From a checkpoint of a small image FSQ autoencoder: batches of 48.
Rows from block 2 of the encoder of a small image FSQ autoencoder, named by matrix and row number. Rows with one number within an expert belong to one neuron, the router's apart. Each number is 128 + 24 x the weight over its row's rms, rounded and kept within 0 to 255. All counts start at 0. Numbers have three digits each.
Before each expert's rows are labels from the 100 images, of 14976, where the router gives the expert most weight on average: "colour at peak" is the nearest of a few named colours to the mean colour under the peak. Only what is clearly more common there than usual is listed. The data: photos of arthropod specimens (BIOSCAN-5M). In brackets: how many of the 100, against the usual share in percent.
# router: router (encoder.blocks.2.mlp.router.weight, 16x192, trained with AdamW), inputs 0-95
# up: expert up (encoder.blocks.2.mlp.up, 16x48x192), inputs 0-95
# down: expert down (encoder.blocks.2.mlp.down, 16x192x48, transposed), outputs 0-95

# expert 15
colour at peak: white (100 vs 29.9)
router.15:114103135099147110181090108119092101122115151098107148139128087112163136140122137166124115160156119126158105110100153114105092097155139106170093136173163143118121153104115092126075140133111081131145108161156148119152148153143134143140139107149165086144146123132148109136141118130157106127
up.1:142145130138132076130107164134130082163152138103131128082118128139121155119137125131137115104123130168130122135110097178134127095122119116130066145173122158087080140163096113125134153114153122108132150142157128103150125058142120120150170108153150174117142138164127081107111134116171120175
down.1:118112148096119124152090125156152158136130132146118109126127101091082101126166071134172170139090143094088095122130151194186149167116120139116125158135098142113150114142097125111140149137142089137086166141132086113104129123159127149132144124089132108103137134104086100127109145130131139110
up.2:103097125104156125112148129136167106099146143111131168105110103106151121137129092129127113119125093110140131133119123098141098114125143141175111129139081110155116100135106097087114142127146125093118146093126108177114119121143109094110190100144167155110093168138124133149141121128177157121
down.2:121110099102113187165114118112182157123149138135125126143130166141111079134116117128146132134101156133126153130103153101160129115139163098189123151145124143152107118100173119098098116118116117106160093126082159163165082096122113166116165135163072139145137114148119112131158159136122137157
up.3:045070062107073095139109139096131105107141100107131127090111128112122146130154140152131121172138148122145126133114146126130139157111115127159102222140172135158121108119111177113082140123136135145106120132132126156125129123143177112120154095132112122127121110127112130121134136122150105079
down.3:121104126092077122088110120091079095143137096104130132094100100166145103138149171091136132162107137197101139105132079106136108136133173136097121153129138134128120097142163145118117129132105159130129139128136170130136154115145127123122107150122129154132110129129097140133162127112136128119
up.4:155121114134129127162113128130141162139138118134121115124126105120154116120138106131097136132116121132137075121155158130129111106126114133056107153144128164151133116132174106126109106109122127136110157151131207118174089119149136107133157083144141101105131083087090115158121140085155120103
down.4:181116119150096120153128119104155138126124126146093119123114120118155115127161111087101147119131153111138136153094116166149158089124112152167107145187114097182151097180167115136125137117149092107098180076111179151158123089147136118150120151075118102092147117117114119153155122126116125116
up.5:143127162136128128109065128121122172127150120136151123113092127121116120117120135135171116131088148127122104098095111155122128132124077140158117123160143104091137111120177133140119152111134116098134146099094104131096133138164116125075127085116132129119171098134106136122141146131095114129
down.5:127132136113151182113098111129134176088140128112146146110126109112131141123146163164122094096102089131120123134123145139110104127129145143167095116111129152134143098088189111121155153115148144143104147114119126120113110109119160113122145190088114105173148119109111109130142118136118135132
up.6:166176084126115103113127124116082154140103141095132116078147112155159142155139143149112136149174156099165105137138139139139138136153141121089124091136126127143128131088131104096144113114068113101140109138138108080176125124101147090116066107165083118111080113112133121099119107069079101161
down.6:165122176120123181138146152144166092110141126126104112128113130096141092111137180131132101089110132191114093088100158063157103126118128109144109129090101142145107108137179136106066130165168155133116143097121157142126114138174121130136140130146120116133161097138163121155148152144136113120
up.7:161153150145108133157148112072123163097138114150149162133128110115059089107120142147184138141140159115116134135133100121172134147153100189157150136162143092144118134097137127137112084176118146102106139155114105130109088102129155119119173128114138144142158132159129139198101139127123126081
down.7:154130094110090144164108145142094156139115098152130101170067105108144137139161118120161126132109149108129110139146153182132123125106132122170113161130127108093111117146067129139118118115170114166129154131138138123118149092106114094111151122094106141099156150121098125137117115151148135113
up.8:135110132126140151163120137137095158150165115129121111106111099097157108140123153129121130159118121133111077106104110125091135164102130128134123149127116155187127068129116106137120136095156119108139120128127165146141168155117168124128162123118130089091124129143127152167133149148113132128
down.8:130150070145137109156133085134154151110170123135140134134134124097113111144145151074125155107105114033134154172109119080133126159154122128128131165133099101114114137095132173136142139135160124134172137101124133134125112136103145156140149145102117119143163107138113116119106124122106146132
up.9:105093083099118127133131143125130091094132192148138120130140129117171164157103087151165113116099123100115147123154164156087102115136103114121155121116128146129105149138143095103122129140109094127187099143172140113085110119141139120092147153145124122144165131124157138076164128117185102102
down.9:099108107134079166107136152123152099137113105120143142115123136119074138138149113130129095086128126166121087115150095161158089155133139159144130148142158158134104167130162111115150124129145156132117121158106103175102136157119139115109117148126101104148143119123124124155154134087142117108
up.10:147130124155134115130117119154131137144147123152123126104123127101164105146128113118105136138126121149079168126122147167128112164164123128145075117119118156141124124125070118168167119101159152142100122092133130102116105122118129110131117115127133099106117107161120107090127103105135075138
down.10:131134182154109135136124141132142097153139113106155134124140147100147110111159147128157138122118116169119114144101135139163142153133121184141125072072109197081130122171097138147143162086128154138116164065147149123113102118154108103117147132116117115147134107094117132125153130104127116133
up.11:171145154117141121135115105123137148134119098119125146157130123098105085112110146090128166133138115103115200126102102112104173146150130187106123121078124147128155143137107146167133118133151109125098122115147077146112063124112144145113089083109148125122148126099096133153082144132117122110
down.11:146136073113142113137141107102165110111143128142121127154122110111143142120133149111104122073128115110126121144126122133131128120139136136138143154139164122178129123107137141146177072157136126115094112109119154109156160128116154143119167112112153097137130123140106122119087174095125145128
up.12:147133138146150209135186156131154080154107148144117141115150107119095142161151126127097119123125183145065125131129143109154139123127141125127132063126120121156129154159123124127128140174125104165124131129119146145142142131136159132162095139128140140111145148164122151144109147127123134115
down.12:101131129136178101079154112144159128171087144118159119128112098120092109133135119120114099125124134090112114080130108145123144095121111133102114094187131120123093160070135152137158126133077105137183103166123164130094128146155120104124103116115159130145146128145133099141134119137129130098
up.13:144128104101085140128106090100100117168073144099132126118152132133139129107090141111154130161116150108153128152115128126104140102155103120125148122144132146131140135126144168141130123090124112086115128103088150143117122127086098134105036135131117115113102099099144145143144131104126125122
down.13:127152127137124122151118158120143134120128122119127124128126163151119133154099124111116072110179111201138130077096127127135136160156194154205150145121129109111118115152181130110104173127186099099139146094094071101117111136130120138146122108136140119157129114109135129166114157150120146132
up.14:156161160151190125149143139105109168134182138136147161137157121128130116125126136125118126120109136127115093126122142105178094074139140164150098091121090143190147128120194105116104148156112129143139140105107136175115140114154108123131190162123125117111121134103138134164159147156142147124
down.14:181154108121106172121121162112089185107140122121102123124158154097117104120153150104141151062141137112155158193145101125190136108109146172120122178138141126141109117131160111140140109091121144119125157114135138104122097114094121128140142181131099116132148101108130132124093125103142106104
up.15:106146147121147097120181154120186203113132109152152127177139103143149134105155124157144147157123124087144108121111154133112116099110110117147149145162116105108080143082099075127112128142102120102091121108107158160137099109105106095117104132089101101133115133124136091124111137172108136126
down.15:139110134131146143145126130145110172122103093136154136151132103205100122109182123139119099078124113165152147132151128118116117134104160140127141189172175152131133097124091138098112132139155133119126091142119086130143112100137097180132128178131113148143155119124139131137119113098186135140
up.16:135163126136143129128137145126125123140129175121108155121122139138089164134129179147094113094117137143114091126139149142088123114092116125115151039084112126183137132149124123135157151131102133115141171122109119102110153107143135145113131078127127157131176157117122145110138099160133160134
down.16:146154216120120125150103097116102094116114177116106136148141120116064130155120139112139106128136108108173145148173128122131131158154139108131104081105107109160136161115159119137103156101138121150153110167127140140136155097138144069080130091139102150108107149105141128125144101121160095121

# expert 0
colour at peak: grey (82 vs 9.8)
router.0:179154145146154167111109118118136149099121133115142115125127119171143081134101147108067154085109125115139094131160109103088101112117148109142132130162167118181161177166135150147118145109120115116161155134138145140102120103159162152136145146169120173155165127122157163170135157144133152122
up.0:135121111143135125118149152139097102159128155117128113144113095112081164156118122127189123128122154144138171113145133106122134134091149103088098134132131148102134108104112146144141124135143167131145101175175123140133151169103136172149148076157135180099141124202132116098153132139116073177
down.0:115128127106167126120124166129161120156115106113129146123114114171123122125132125147126121123087141113078118135130096123152145130111126109157116111178144096184127119139152132169133141122137121133127097153130116142126157166113108108123135053141139120100104127144108105078128133147140093132
up.1:179144118126097136106138122091148116148121140117108128146146123104119129138139152096086137111134133142168165181130115107136178165134139185130111102136129102134147127143163151115118105108124118134098158132120146085169128113122130122133119141156114138108154141116093136117134095140098118160
down.1:131125128124141122137148158128156145125099105154134162176126072119154115110138122164138112099155131109121102112111158150112135101123148146131156131112124108117146104114119116157102097172162109118117119123101110128111131124114108176138104102069132082116153154106096135176088190115139164100
up.2:090089091099129131131101088131118187137113108168158150130115109133107129177132123165106166143095142134092175128179143146154123162113106128137144126120160121122125149119156108127140127094119135123120164133096143134100089190111127113064142110106097128130171081144135127083144157136139123157
down.2:089119156115103151159120147138169108112118102130136125110145140130122099127119130194139118146143115106126143130151124128112104159100171127156127119148127130109111108115131124126104174082156162107097103110116103145111106130131125173130111136106111128149110128148117143120078199156150119123
up.3:115162128158119117121117128119121124144139133095149128124141159116120116168135123077076129095137117129135127153075094154116126128134149152129108074137089114127115163108118136110138126113158124114123137145146158128142100096117128118132122120149094158111131139116147132157151113138090129152
down.3:121115156155116108141125126107122146129128135133138113134095186132114111121114096103154128151126144081102104181099095094157149106161171163101139079122133120093130121156150121100116145151083106125130048116172085164121141141099142126088119091139124118147129125131137117130129176126143145163
up.4:066063103074081113091140134116134087133152098105138120129145128115123155105111120145166112133123135153132197120123123127122120154151129137105109162152100182151108108140143123130151103115113130151126132159115096181105086123120132099141172084126170150122123128166133116154123106157137120141
down.4:105126127093183119096118123087157165107113116133124142091150110119119130092126091182139138094176098123152109120134128109118102119140177174145154171148116170144135127172110128168098102094113138082141154177125079134131123123145119143089139123099123155090132118115160152151106154131142130116
up.5:083152126109113085088126142081151116100116126112128155122136136133141140152125184141168119118126125157142097134150100126132126126163119125180142111109089109140129185128127135121151156125131163105138130098110139125104108114142115121131129155115135166148094114131157144108129095128118127144
down.5:122141125103108112062134132126084121097135114149161144128154127148128099134145109144147128132157112074136103137126148088101167142150129119173106172161125132128143162066101113107178133111121161126125100173118134149114135127153125135116160161136105105115096132167149119164158088118141127133
up.6:146117085157117133156126146121111110122133141126138141127104114111160114130112064163150171157110136124120127097152123126158188140119137187176175148138126098077126134129165118127121093147114135111123140131167104155104117129166166113107131106110115080118146125170131176143144122124138124097
down.6:141123150123114113121125140151097148122114115110122137151129120132122139101140117154112123151133140129148120117057139120074159110154107152132116136127130154084152095173076125152159142141163153096090129053121078146148169112138121150139108134123157069145123121076134132166129119137080153123
up.7:173154161142131089114138181160090125120151134136134113140148111111088107151167133131133138124135132102122116105134145162135095109122116138077110113155149154069140150110143119154158087153140133124138125154140125167130138139142125149138111111104145111092130090162120114112113173129116075124
down.7:125132150117143140149096144137139159102123094146154144143165134081165176093136091148111124153123123105112113105141112116091149149098123103139141124130139146117122154126070151173147136112139148171140170143133126137107121156137141144105126115106141122095135124127124113125118159117158107099
up.8:126137130160124106152145105098143148117133066159106141115110140173139146098105121116077151140125122106118123150130130161123134158186104144093111169118076130132150163114119121138119083130109151128093130139153133156103117142097161108139122141131081099100115118104160137147062100129146136102
down.8:156125163144105075121110176132112142104128100128146124131118145170122141144143124136155130143151174090163179121146131125124149135126116100114151091162137149093170122162166119120134141160106087156105137114112096108138108131143116157161121115120147145088156131137099101112151154149111113144
up.9:105088093108099089090093114140140098120124106126125103131116140143150129118073127129161112148090150102164156127144115137066134097109092105113107140129151132132183109160128113137130149117128119113112120147129151088107111156149139105142133185081129092133073147102142133107139133160150161143
down.9:098080148151116121084134110113155122106138122135136129167132102101147134117145105131150115130107121160162139133133144107080122127122111115131116114130120186142108141179155138132129161130192152129110083099086148114173119072164119138165121106096138114099136144118163065107129107154115144108
up.10:114138163095180139081165132115090128115107135150107133147165139133122094123163110139085121111114113146111136137100125081125136143140141170071122085072096160120125130099180137111139162176131127136130101136092100135172081147128127156133110137162125153151111120141165132103148086133115129146
down.10:092145048122153143095123080129139107133121131104141136130133126080122126120103145076124122097120113117115142162133146109151142146132092093140103131133084098157118144097105105144114125111161101163183144135167137118099145184146117082091141164154148121116148130170148118121178105154157095137
up.11:130092056103122133147108124151099104148118154134116115120146088152170134133117169128125167150110139106224147117153122112106161136125122129128151110104139165101131117154132160106118108121132112086182158136100135085151149152118120126126117102125127073118110094117148154156116127079133105119
down.11:142113144127162125152103128139138141109159125119095142154139085112150154137124086134135122180122110181135107113165134148141111148137166060132100103130124141138139130152212156154151124126187133131127156135118113100157104117131120097114145118127119109087129133131115117128101088162151122088
up.12:207147115153130164157124125145121157129109126147097113120106112124148155099104106118116148124111115134134117117148150128118125158098114114135162120136132185162131110096186134130097142092131114092151108123161166111146117108127128076114153081142097102157131111100103157089148134115151124112
down.12:142155113172169122133147156130132127167126147153138119169121122151049102126111104103111107110130124114134154145146157120160151115118171127142125140108168109128130143135101128126138128121153125126109130158126129153138160097136121114140099137147121168117138124156142100168116119106089136166
up.13:166132127067131139130111108135129175133100132163145144140101145084179128095130129133112175094123092153127154136122124141135111097106134164109154114119156140138108093121095146124110140130101106119138139113105114066149132132105115108083144106095102122160145132079080133124160126114090112121
down.13:156134138102148111177128163159128126133119091132106121131116163148098115120151084144124132142124121105128102118126127105099115117120140160166149109169167116139128121155150179146135129166145120127107087100138158122146135126176111174113127063119160115089107120077110136127131103121126138110
up.14:213189199169112165122114147114122112086146159112102112127115105135116133150139135114150145134126133132140111104156129114118116140125150107159108122144177123135114177098124111100079136129142140128119120136110154150107133094104113110091127127137116121147123130157098118128141108155149146096
down.14:137151123146101076122126111102090111146138142139115128130151163074096122139116177098150150109108123107109090122129126126115124151111089179089141155109144088138135106095140151128145107144120093149119085147112139118129105178104140114110140182121144102138122093105122153135137085131136113142
up.15:046077123077135116139167106115126149121121145101120115146121117125121101117088113125194139132115124086093151151112133111154120093129101127126135144095158153122113113115093076126115123189104112144126127107163127083090091123130165175121118126138122124130156144111153132135109133131157106125
down.15:100093188139129089127169176122135093111128117111110137136133100120118144108140107107171107134141173149133085091105132118105160096130130125117147138105113142104128142159085145156142115146123147104085148134144168114125152128162131121151109155133137104072149158079157173182110157152098128119

# expert 12
colour at peak: white (78 vs 29.9)
router.12:121168132101138125122106101118164063143144164101129088140088139165105101137119085118144090116147135140128142118161126106131146166129150146101124169144144106154125138132114125125118139113138116171161126139164094158123146132133100170156115128132141146141113154118114130117145137103107168155
up.0:099079046104098092094159131087112156143133086147131148143167110083190180132132149133152117146109130152129118110101152164081143134150108136093124136147175133138138143130121143163169131112119090147127126119166130126112120148157154135161117103135105109166121111116130114155138138130164142121
down.0:149146117145145144130118133105143151097112103108101082124069165128090129128120140178110164160133141123120116092180138114145101099113149150112127157131152133184137121162102120163107100123122091135120147097146119147114101114152128061158117137140090141121120146140131143136092137124124118117
up.1:074112149157147139171162136150134137116135082158130191157147054100147163154128118109111143125102152115129124135141125122155096140092153113117103107116117115114106122095096127123078155134124127152116108175130128111159108165105150116148123131103115085163130122160108119118160145127141149137
down.1:127157100137153117107122133136179132145111143147136102109155139132173146140146163087074098132136127151099097125122127170098107150122110155117142118094123202136158146142140136151142099170113134096146146159127102125154119134164091190098082148114150118130172087124120110134084141137122113142
up.2:109161114098110150110120111139152135165097180093125100144123146157146099151149174135154127124113135060147130151133134129141141106073164132112153095104149125130152112134118125115169132116090117104099176151144130083127149106090116136121117136109122111129132130072158141097111103138102146149
down.2:129148206132167126150102087136132162135114132119073110150135126125128119095138118103158092114111132125123121188134138110145112145115102105160100099123119163145131129132125113150130138134172103098146113086132185054097109089134135155085122107130134110121122117111142130073116144125146119112
up.3:089120117158117155138138129126182135150164169129164135104143159111141119129101130134142140134154156190141108136114131114120201163164110143150117112091098097114101101144127117164113110095133139106118174128079115139121143106148139098128132088130140143163169145126131124170113145145094112127
down.3:109143107086087135113116137124118137126162104162126094125151117097181137113131081121083108139122114078136136108123093138167121150150147151106151136134118135122159142122166148133174128142172117130136142135134162123153160142198140140154121080091127127137142101117114118178124159143129114100
up.4:255187159176135144123158105126132136129155150136139116074140118114124135147151157135152140126159139157128132116143120154142152123147143153148107110162158114138124167142160103142137145139120137112138157129136124130124121116134132081125149115112115118155127127173096129160148115150131118152
down.4:162144123130125137112128130116109160116122158097118092093154089097118192112147127155122152106111111142143125129142162122060096135103078109196118116101101170149102139078075128143167149121116146139155139136120151119140085139136121106098139154119155115109149117108113117084133110137097118130
up.5:143130085127108122112128080108132139147117139102176165130155181086131106141126157127132084100172109163110166154089103131140129090149110149117119162148125125105145116127095121117131113134142134110134125120109122151112140146127092137150119108125154161116164124137134135172118137137117108144
down.5:132088143125187135126106154137091121111114157124133156116138137131120111129128090136165124123122091097104167141118108071150113115146130163168147119123142156135111115152178120120113173157118154136146155092110116155132112097151114191118145151117112139116123136144132074151163122163143108096
up.6:135149123113067083132095096116136076120119116087142105128150170140138143133139129152121136150153127120169148156151122092107181140126123147138125107131146175091165134110103146117120159134135128132102130131144089101131110125147132144146123120109136137145161126090116149095141153123121152168
down.6:123126160152136084112105139119079149128141151146142142146102129132106116146121166127118118104116121153126079152108114122119129170094119138167101126130126167143142098150173153139112171108150110138115075077096152132112146119138129151151112084097182119182141129131132125125133118155145119144
up.7:047120123091095131084136132075119108118122117138155120107136159112119103120128129100136120129137154168111080147071105125154127122160098133137121104105124094140121153124131121146123123118117132099132160129093158138134156124146117098117113120110123131115127137157137133150114142125075133132
down.7:093087070136127125138121168141118100119139149156118166185147173142152126135139091107139117117152121069146148096142105170155125165133142184106149177136169100101132126124119147099119119171119129124110132172125095143128095150157125166139142088135163141110128170109077149119121113116127119136
up.8:113128133105122129128148106122133129127105122113120122169162153109114145115132099145140109129151118178125140135108142124119103160180170130068122169112151169092092121125097130143164152138142120124156137160146125129172095183130128192132129133126124103170135113136129133126101135135131107169
down.8:097164074155128142115140110156123168138120145139158106105121136116131162120081160141118159200146124094133134176118137145108121118142110112145153107120143143121143120147164126141122129142140097110098137134141158137116134136131093107167128141124117120111130054162152159133059137156141119112
up.9:146164106090137129120139136148126142111143134119140150148116113097117151146124118141117123170145120114147159073170143158166102149124103114087141123062160078141133126130127126116138136117142128139120102154121162131130101168148138132128158125101122155126148089129104140115114129131123120115
down.9:154149084117142130104131107157122075113146164113142133129121119126142130094121159130141130090130139104116126152128114080091107150111108157132141102083132134146089103154165135081116138151130116131078071162149138137114117127145138130136149112145136100160113123108111149170115129144169149154
up.10:075080086075081138049120112121100098120105167123146112096120111144122108103146106155089117123132179101138110124100128166137155134153158135118151168153149120136155106151163139141145080137115134118106145147141097127106161130133117163133098153125125121150134116123159134133143096119116130113
down.10:122115092089104115112136128145097117102086113121167075086116107129158125118142195120081145107136145126129143125106114127134145147107140187108125193104147115135162151169095126146161115134071110107108120146189128130142101156133117116119117144111149104181160124144158160138121143120136140134
up.11:090141122108144105128143139123132110107092147089137147186142110137142128104112108141162130089131147094116124120126106110138138069109093149138172108119171150112137116073118085134095149186121118100128124140133089079155119122143108158132130151099164141161131154112124140141138142122157144117
down.11:124126116129154129149131131131192145115149105142142158169132140130088155136111134156120145175173159093125128112134137117176120134109113100139141135086118108079118130172106112143077121104125143097122105103113075119135120111160110160107125092107139065169145121101108138122160138124158139141
up.12:096177114116134119130127116125123177121082136113138144126141110100146172119129121124103122126128137126146118152140114160144145162126143101104113071088109125129153111140108099105123126102098087130173126161148151065119090158118161146158121179105121177173121150099127145128112147131132154137
down.12:111137144185106150127119100115106110166119133127146131169118135098132118123096119119122128105175148148099099149082096162096141131133147153093105080131105137133166128116102109129122095155128096102142125139166128089130119102164139089163099164135173113169160103148138158135144134095127126118
up.13:142109137158135116123144085123158146136165138124107168165142096096124125103110102132194105102123148105126134097139125122087111105150171152145110125145148103131171140101118097161154124151148114118111130113117150129128110093133096118126146133071108153154105138172108133148152139155166168143
down.13:159135168114125093121107107121115114074121105106101125116148138094147146132145169109120110097099106157139079079130172099169163106136103139180100134075125135159124169156137143161136113086152168111141177142101077165140095122127133102120144092122145134155128153121107092116157098102105080118
up.14:140162188114100128138119131154114087121125167143132118081125148154153149159141167126087095156110137104112119140128133177124146118127135140168081087130129115095135121117129139082139173105133123132167080168123134102133160123113117098136149126160116115105146103130130121094135128128127118137
down.14:141126178098130124143118091132122135110121120112129154119130140124124120136143129106112153101162107085112162151119129081156117115138136115152131138097106137202146110114180132122094144151122141120172143161111059181125093140139117131107147157116119172165122150137115114158169144088157119124
up.15:183144115109079110086133095168116098126094145112102096124111103113108104150104157160120144135142132104174154168146139153119199146154125160119158134141157140113122133113137137118163096143122089107127150145160108115161079114126089112125127117121105137083107129130113118153100116091126143148
down.15:127114098096170142140125138139144125119121098137140130109135147150180110129088119189150138162160171130156140081165154124127111087136140106160122092108104157160128136128185159137085159161137121124139072125112111145141130122173139149112081066122178130098132135107133118137151147140095116068

# expert 9
colour at peak: pink (88 vs 57.9)
router.9:070074073068142153178176158134187163128146188124126147155146142154110127142127159140132112112114122114127120128096120101109075120157150113138118184120104082074084140098117131109115109129145147139144126168127122156130132137146154170165122123134124117157165136134129155140123179111139163153
up.0:161153078107130125102110120116166137088124129106152137165114131136137134086130116155089093151140114102153088104082115132105119121131121126149157163169173148112134123141115137128111153172162109136146098145106133134110151126100133080093138151090149112130132137085147116168117155158130129124
down.0:151105162136102156113106100156102074126151130151119106129142152111188130122121121096163136163144119157116107116095110133108123154125157115157119133129149115187121143087136144088099123168151122164117148099122133168127088120137154148159143071123140126170122131127098119133147131176102113145
up.1:151070083092104140127132142139101117165123112159124147152138088121186145090122145125121115133145116104168112135127123135143145129124147151103082168117110113102098128127065153157161089111118133135108126130119134094142147112112135115135136154111155140098134150110095097170119137115089123144
down.1:157119102084134104132134150128141147134137147132145125129165124076102137102132131159140131092139112157116098188131146112148162135128120162201124126103114155108101137128115146135159116133110118150076119152134121139126117140080140115113160129130131135141123135129128151150131084131120154118
up.2:091093144158166144120124137154112185130160130147123113160120132128132098108138166134093140124113093121087122120092147153089129107127121100105133130094092103118106091088113120153121129115133127162122120085124148143122137160110123145126110098098111080127140110084122115119131100160118114111
down.2:125169092163163141144148098123156134114113113120151129149149125143098147122145100135131075100121126108179132133163129073124128103120209120178109135141136131154117129107150144108150141138120190137146097167142108167124129134132136148102137134121115120122088144118117114148159139106128123128
up.3:125100132124150136136092152136096144129135172134128158138155116118121138116127160116119078113106098127171127142139138131086130122105121111135056128107141105108122130130106172089150153113155125134154105150121118127106142052124118144128127124066101117111101127139132095090142104171141167141
down.3:101079081098143118153122182122139147114150142144112126153127120086107104137139117122138140101130143109107104120128138139131115126134151168173143135128123098109143110141214142163127136121177119127117193119136085098154099147139132170126147107096132160108137117148099124135136146118131146106
up.4:086080127137095124155097152128113118154166151169133128162141129114092136176131105125101101129123162158149112135115125116148160166106105114156109097143089094111108124107158139117108137078145134120121128154097110138101158146121110159116105093075108059156141127112099141092156120139124100146
down.4:129142153144102146138129132098116130133149150144155109162178123127163130148120114118105152123155124105146170093101116111153094115146097127137129144076098103107079127154079132117087166144166102134134122116153145091125113107142127147136142129147152136142124129102100103138168123102146065134
up.5:099068082089073124150109131136111129125103116136122148139133107137138122147116109143123126120132137147149128122122117154146155144085128122152107183176157144120118118147093119118126137121120124106127112128143110144110149086148156128111129113144125107154172135123135124105127139149133115094
down.5:103121184131134163117140128119104140136124136114140149153129131131110134126135098085187095155130117151148122152134160105151101131148110088097131188149112180156078134109067145138098108126138112124159103118138118070124099147088127128110149146141128149140118161082138126146118129131112092122
up.6:100084107080136080042089114161084142153115148100137142105098147111123160128162120131092094093120093155113134129099084174086160156122179137106124169162162149138139136091116112128145166135172107126137144137151117101133140166081125110133133157078120149155149132157127122151112139181147134127
down.6:129150141119163117161132174175141160138118082122129091140098121129132102105152131131115116118090119148107165145102151143131166114074082141133115101119132135142116117112155149097106124127112083140153097176149164119155102121134134081112102077112143128106155121123133144099080114118153172156
up.7:090038070114143159148155153169144150169139172127127136163156107138162149097141114151144130118110166146129127125115136118137139090103123175196155161118066071106043098120120110115120155132149127120124121145143147098146132146137106104145116111116116082117159134088102105138149089143135175107
down.7:134170114165151154112132156136124120144117153135157181170139151135090147115105105117154112124157112068145142088104108130076162128149123154132124117145146123141116155111043146114092110132145082151087123142116158114143102136127143100139133145116118164123142122112148139145149138168094106132
up.8:112123110072082079130104112115093144151112128119137161169125172164134157152152158138087146115169147091125179142098118129145160131126142113061142143126137107154139152116096148139162129151115169127110146178151144163120148134117150144093076079133110120138134118092139155132093121154097131167
down.8:122099159137128143168106105139144083142100121153083074140090089166095121121100117107197124142157177185125092132149082149114156135133126101115142128155108128097145127095160158133118124138139094088109153082133095164117155123120114123174079077121137077151145109114143162139126129119115150126
up.9:092082126066127128083115123135172116150145141126127095122134112119121104116072134112114144111140109104157158147120138108109104119126125132118161192132131131131087117130090108129131109116100124097115131145124094151137115110113105152124105134097109085123081112149148153116167116093116170129
down.9:109117107160151090099120149130094135106130127127120117088136084086207139114131157151176154094126111126137104140151148123137139076149077149157133092119108155159123104093182120136166127112151154080131187119089141118154139144149139110084100123109106107145121133155149142135176129131126125116
up.10:132086090147097141116155130123186109141150134146163120120108143136143132128107129140162132140159150145155117131120094110121145126149110107140143186148129095104069128123109126116092056099120123125124123158098079154130150133104098150122169126133131172150085123219114136140122161132104137147
down.10:123124112075089137120130115084129147095142170136128097095141170070150105141155171149143175134156136152147100086123180120193114149163124150108109156094127129081110138152131104140115169126134139122121166074108074102136117129156134152117160130142107137154107124115121130129073150121143117126
up.11:149158167142115136146161109119122135144085055127125109141121096156149158083108135109143140144142186155133147161112114129114114152145125114133156175138152157157145120118153137168101097140116123158169078123145141089130098125109149149150120162128159126176118146111150071155089159133113151131
down.11:115130062123164101135140152136104200129124081122133121101126119163191125124129145147138121110113117096168145169150141160121145143126174135126121130108133107169130088122099124142200128120108135127160115150153054137149115118106133167129138155140128090110094142099118109132114147107153131127
up.12:150240208201175153149156119132133131093128127138125125108102145128133133160115126160112154155130134102140126145134148144098129141150120104145138000044133149160156186149170138139165121126149151143130144130160129132134111120152150139121120143105118123140115116153126142121133136119130151113
down.12:113175176168119116143116166131148141128104106118094115073111121107162102128088127152138173121173151108133152130143170154138145101115093126124147101085139164170168165148146119147117144123180120100105106129130087122152094129163127105085113095151102120094099112108158154127094117150155135101
up.13:127116120120134141153137088093156133164130143128156155119153151138147125138133148149083105151112155149140141145146162128132143137150148113140140123110102130124157142138125138135103088108111128132087199118160150098128136134115131127120120123121131152127099138102155158135141095109085137144
down.13:124141170111102094130124099125106133150134102092134127111116125115136162125082122175104145116162140115144100140122159140111124165140151118144137113130114131067143120137118135105107138125186087165117189129174066129116106121127134102139114223122144126154160121127167189163125150117149157151
up.14:124132146155163120130136113127137160129114100147110138157139077117107119119146192112100142083140178138102137120145149117174126123093107104128137083148129134166173129123100144127141166157103117125150157124115068146112081139131123160149106113137146097160129130147128148106119100149123132170
down.14:132143120098117108157114149157131132133100083129118142162118151127187118084124098143100137139154154148122115114098136210155141080104137122115129145081164125177151121176106144137135141100101083119112139162161097113128114111137104089145083161093128125115121109096118114108132164126129126111
up.15:136178166159123102125119109145119125133136159092133116093095155113139106138088086139174092113109170133106181137094143152159104140132119121087120135166164161160135119163200120129183163126132159143142117165150102174111123129129144131104125156152137114127134147151176148127133137124143108138
down.15:135101109108112128165121129147144139129087072112145120130126121114075121100098122144142120122099159167110091120104131163113138083107134141174120136136155149097144074146104118127188147143156141132141130135138134147123160151133119149150109182114130082142129092095128131154117166102156157157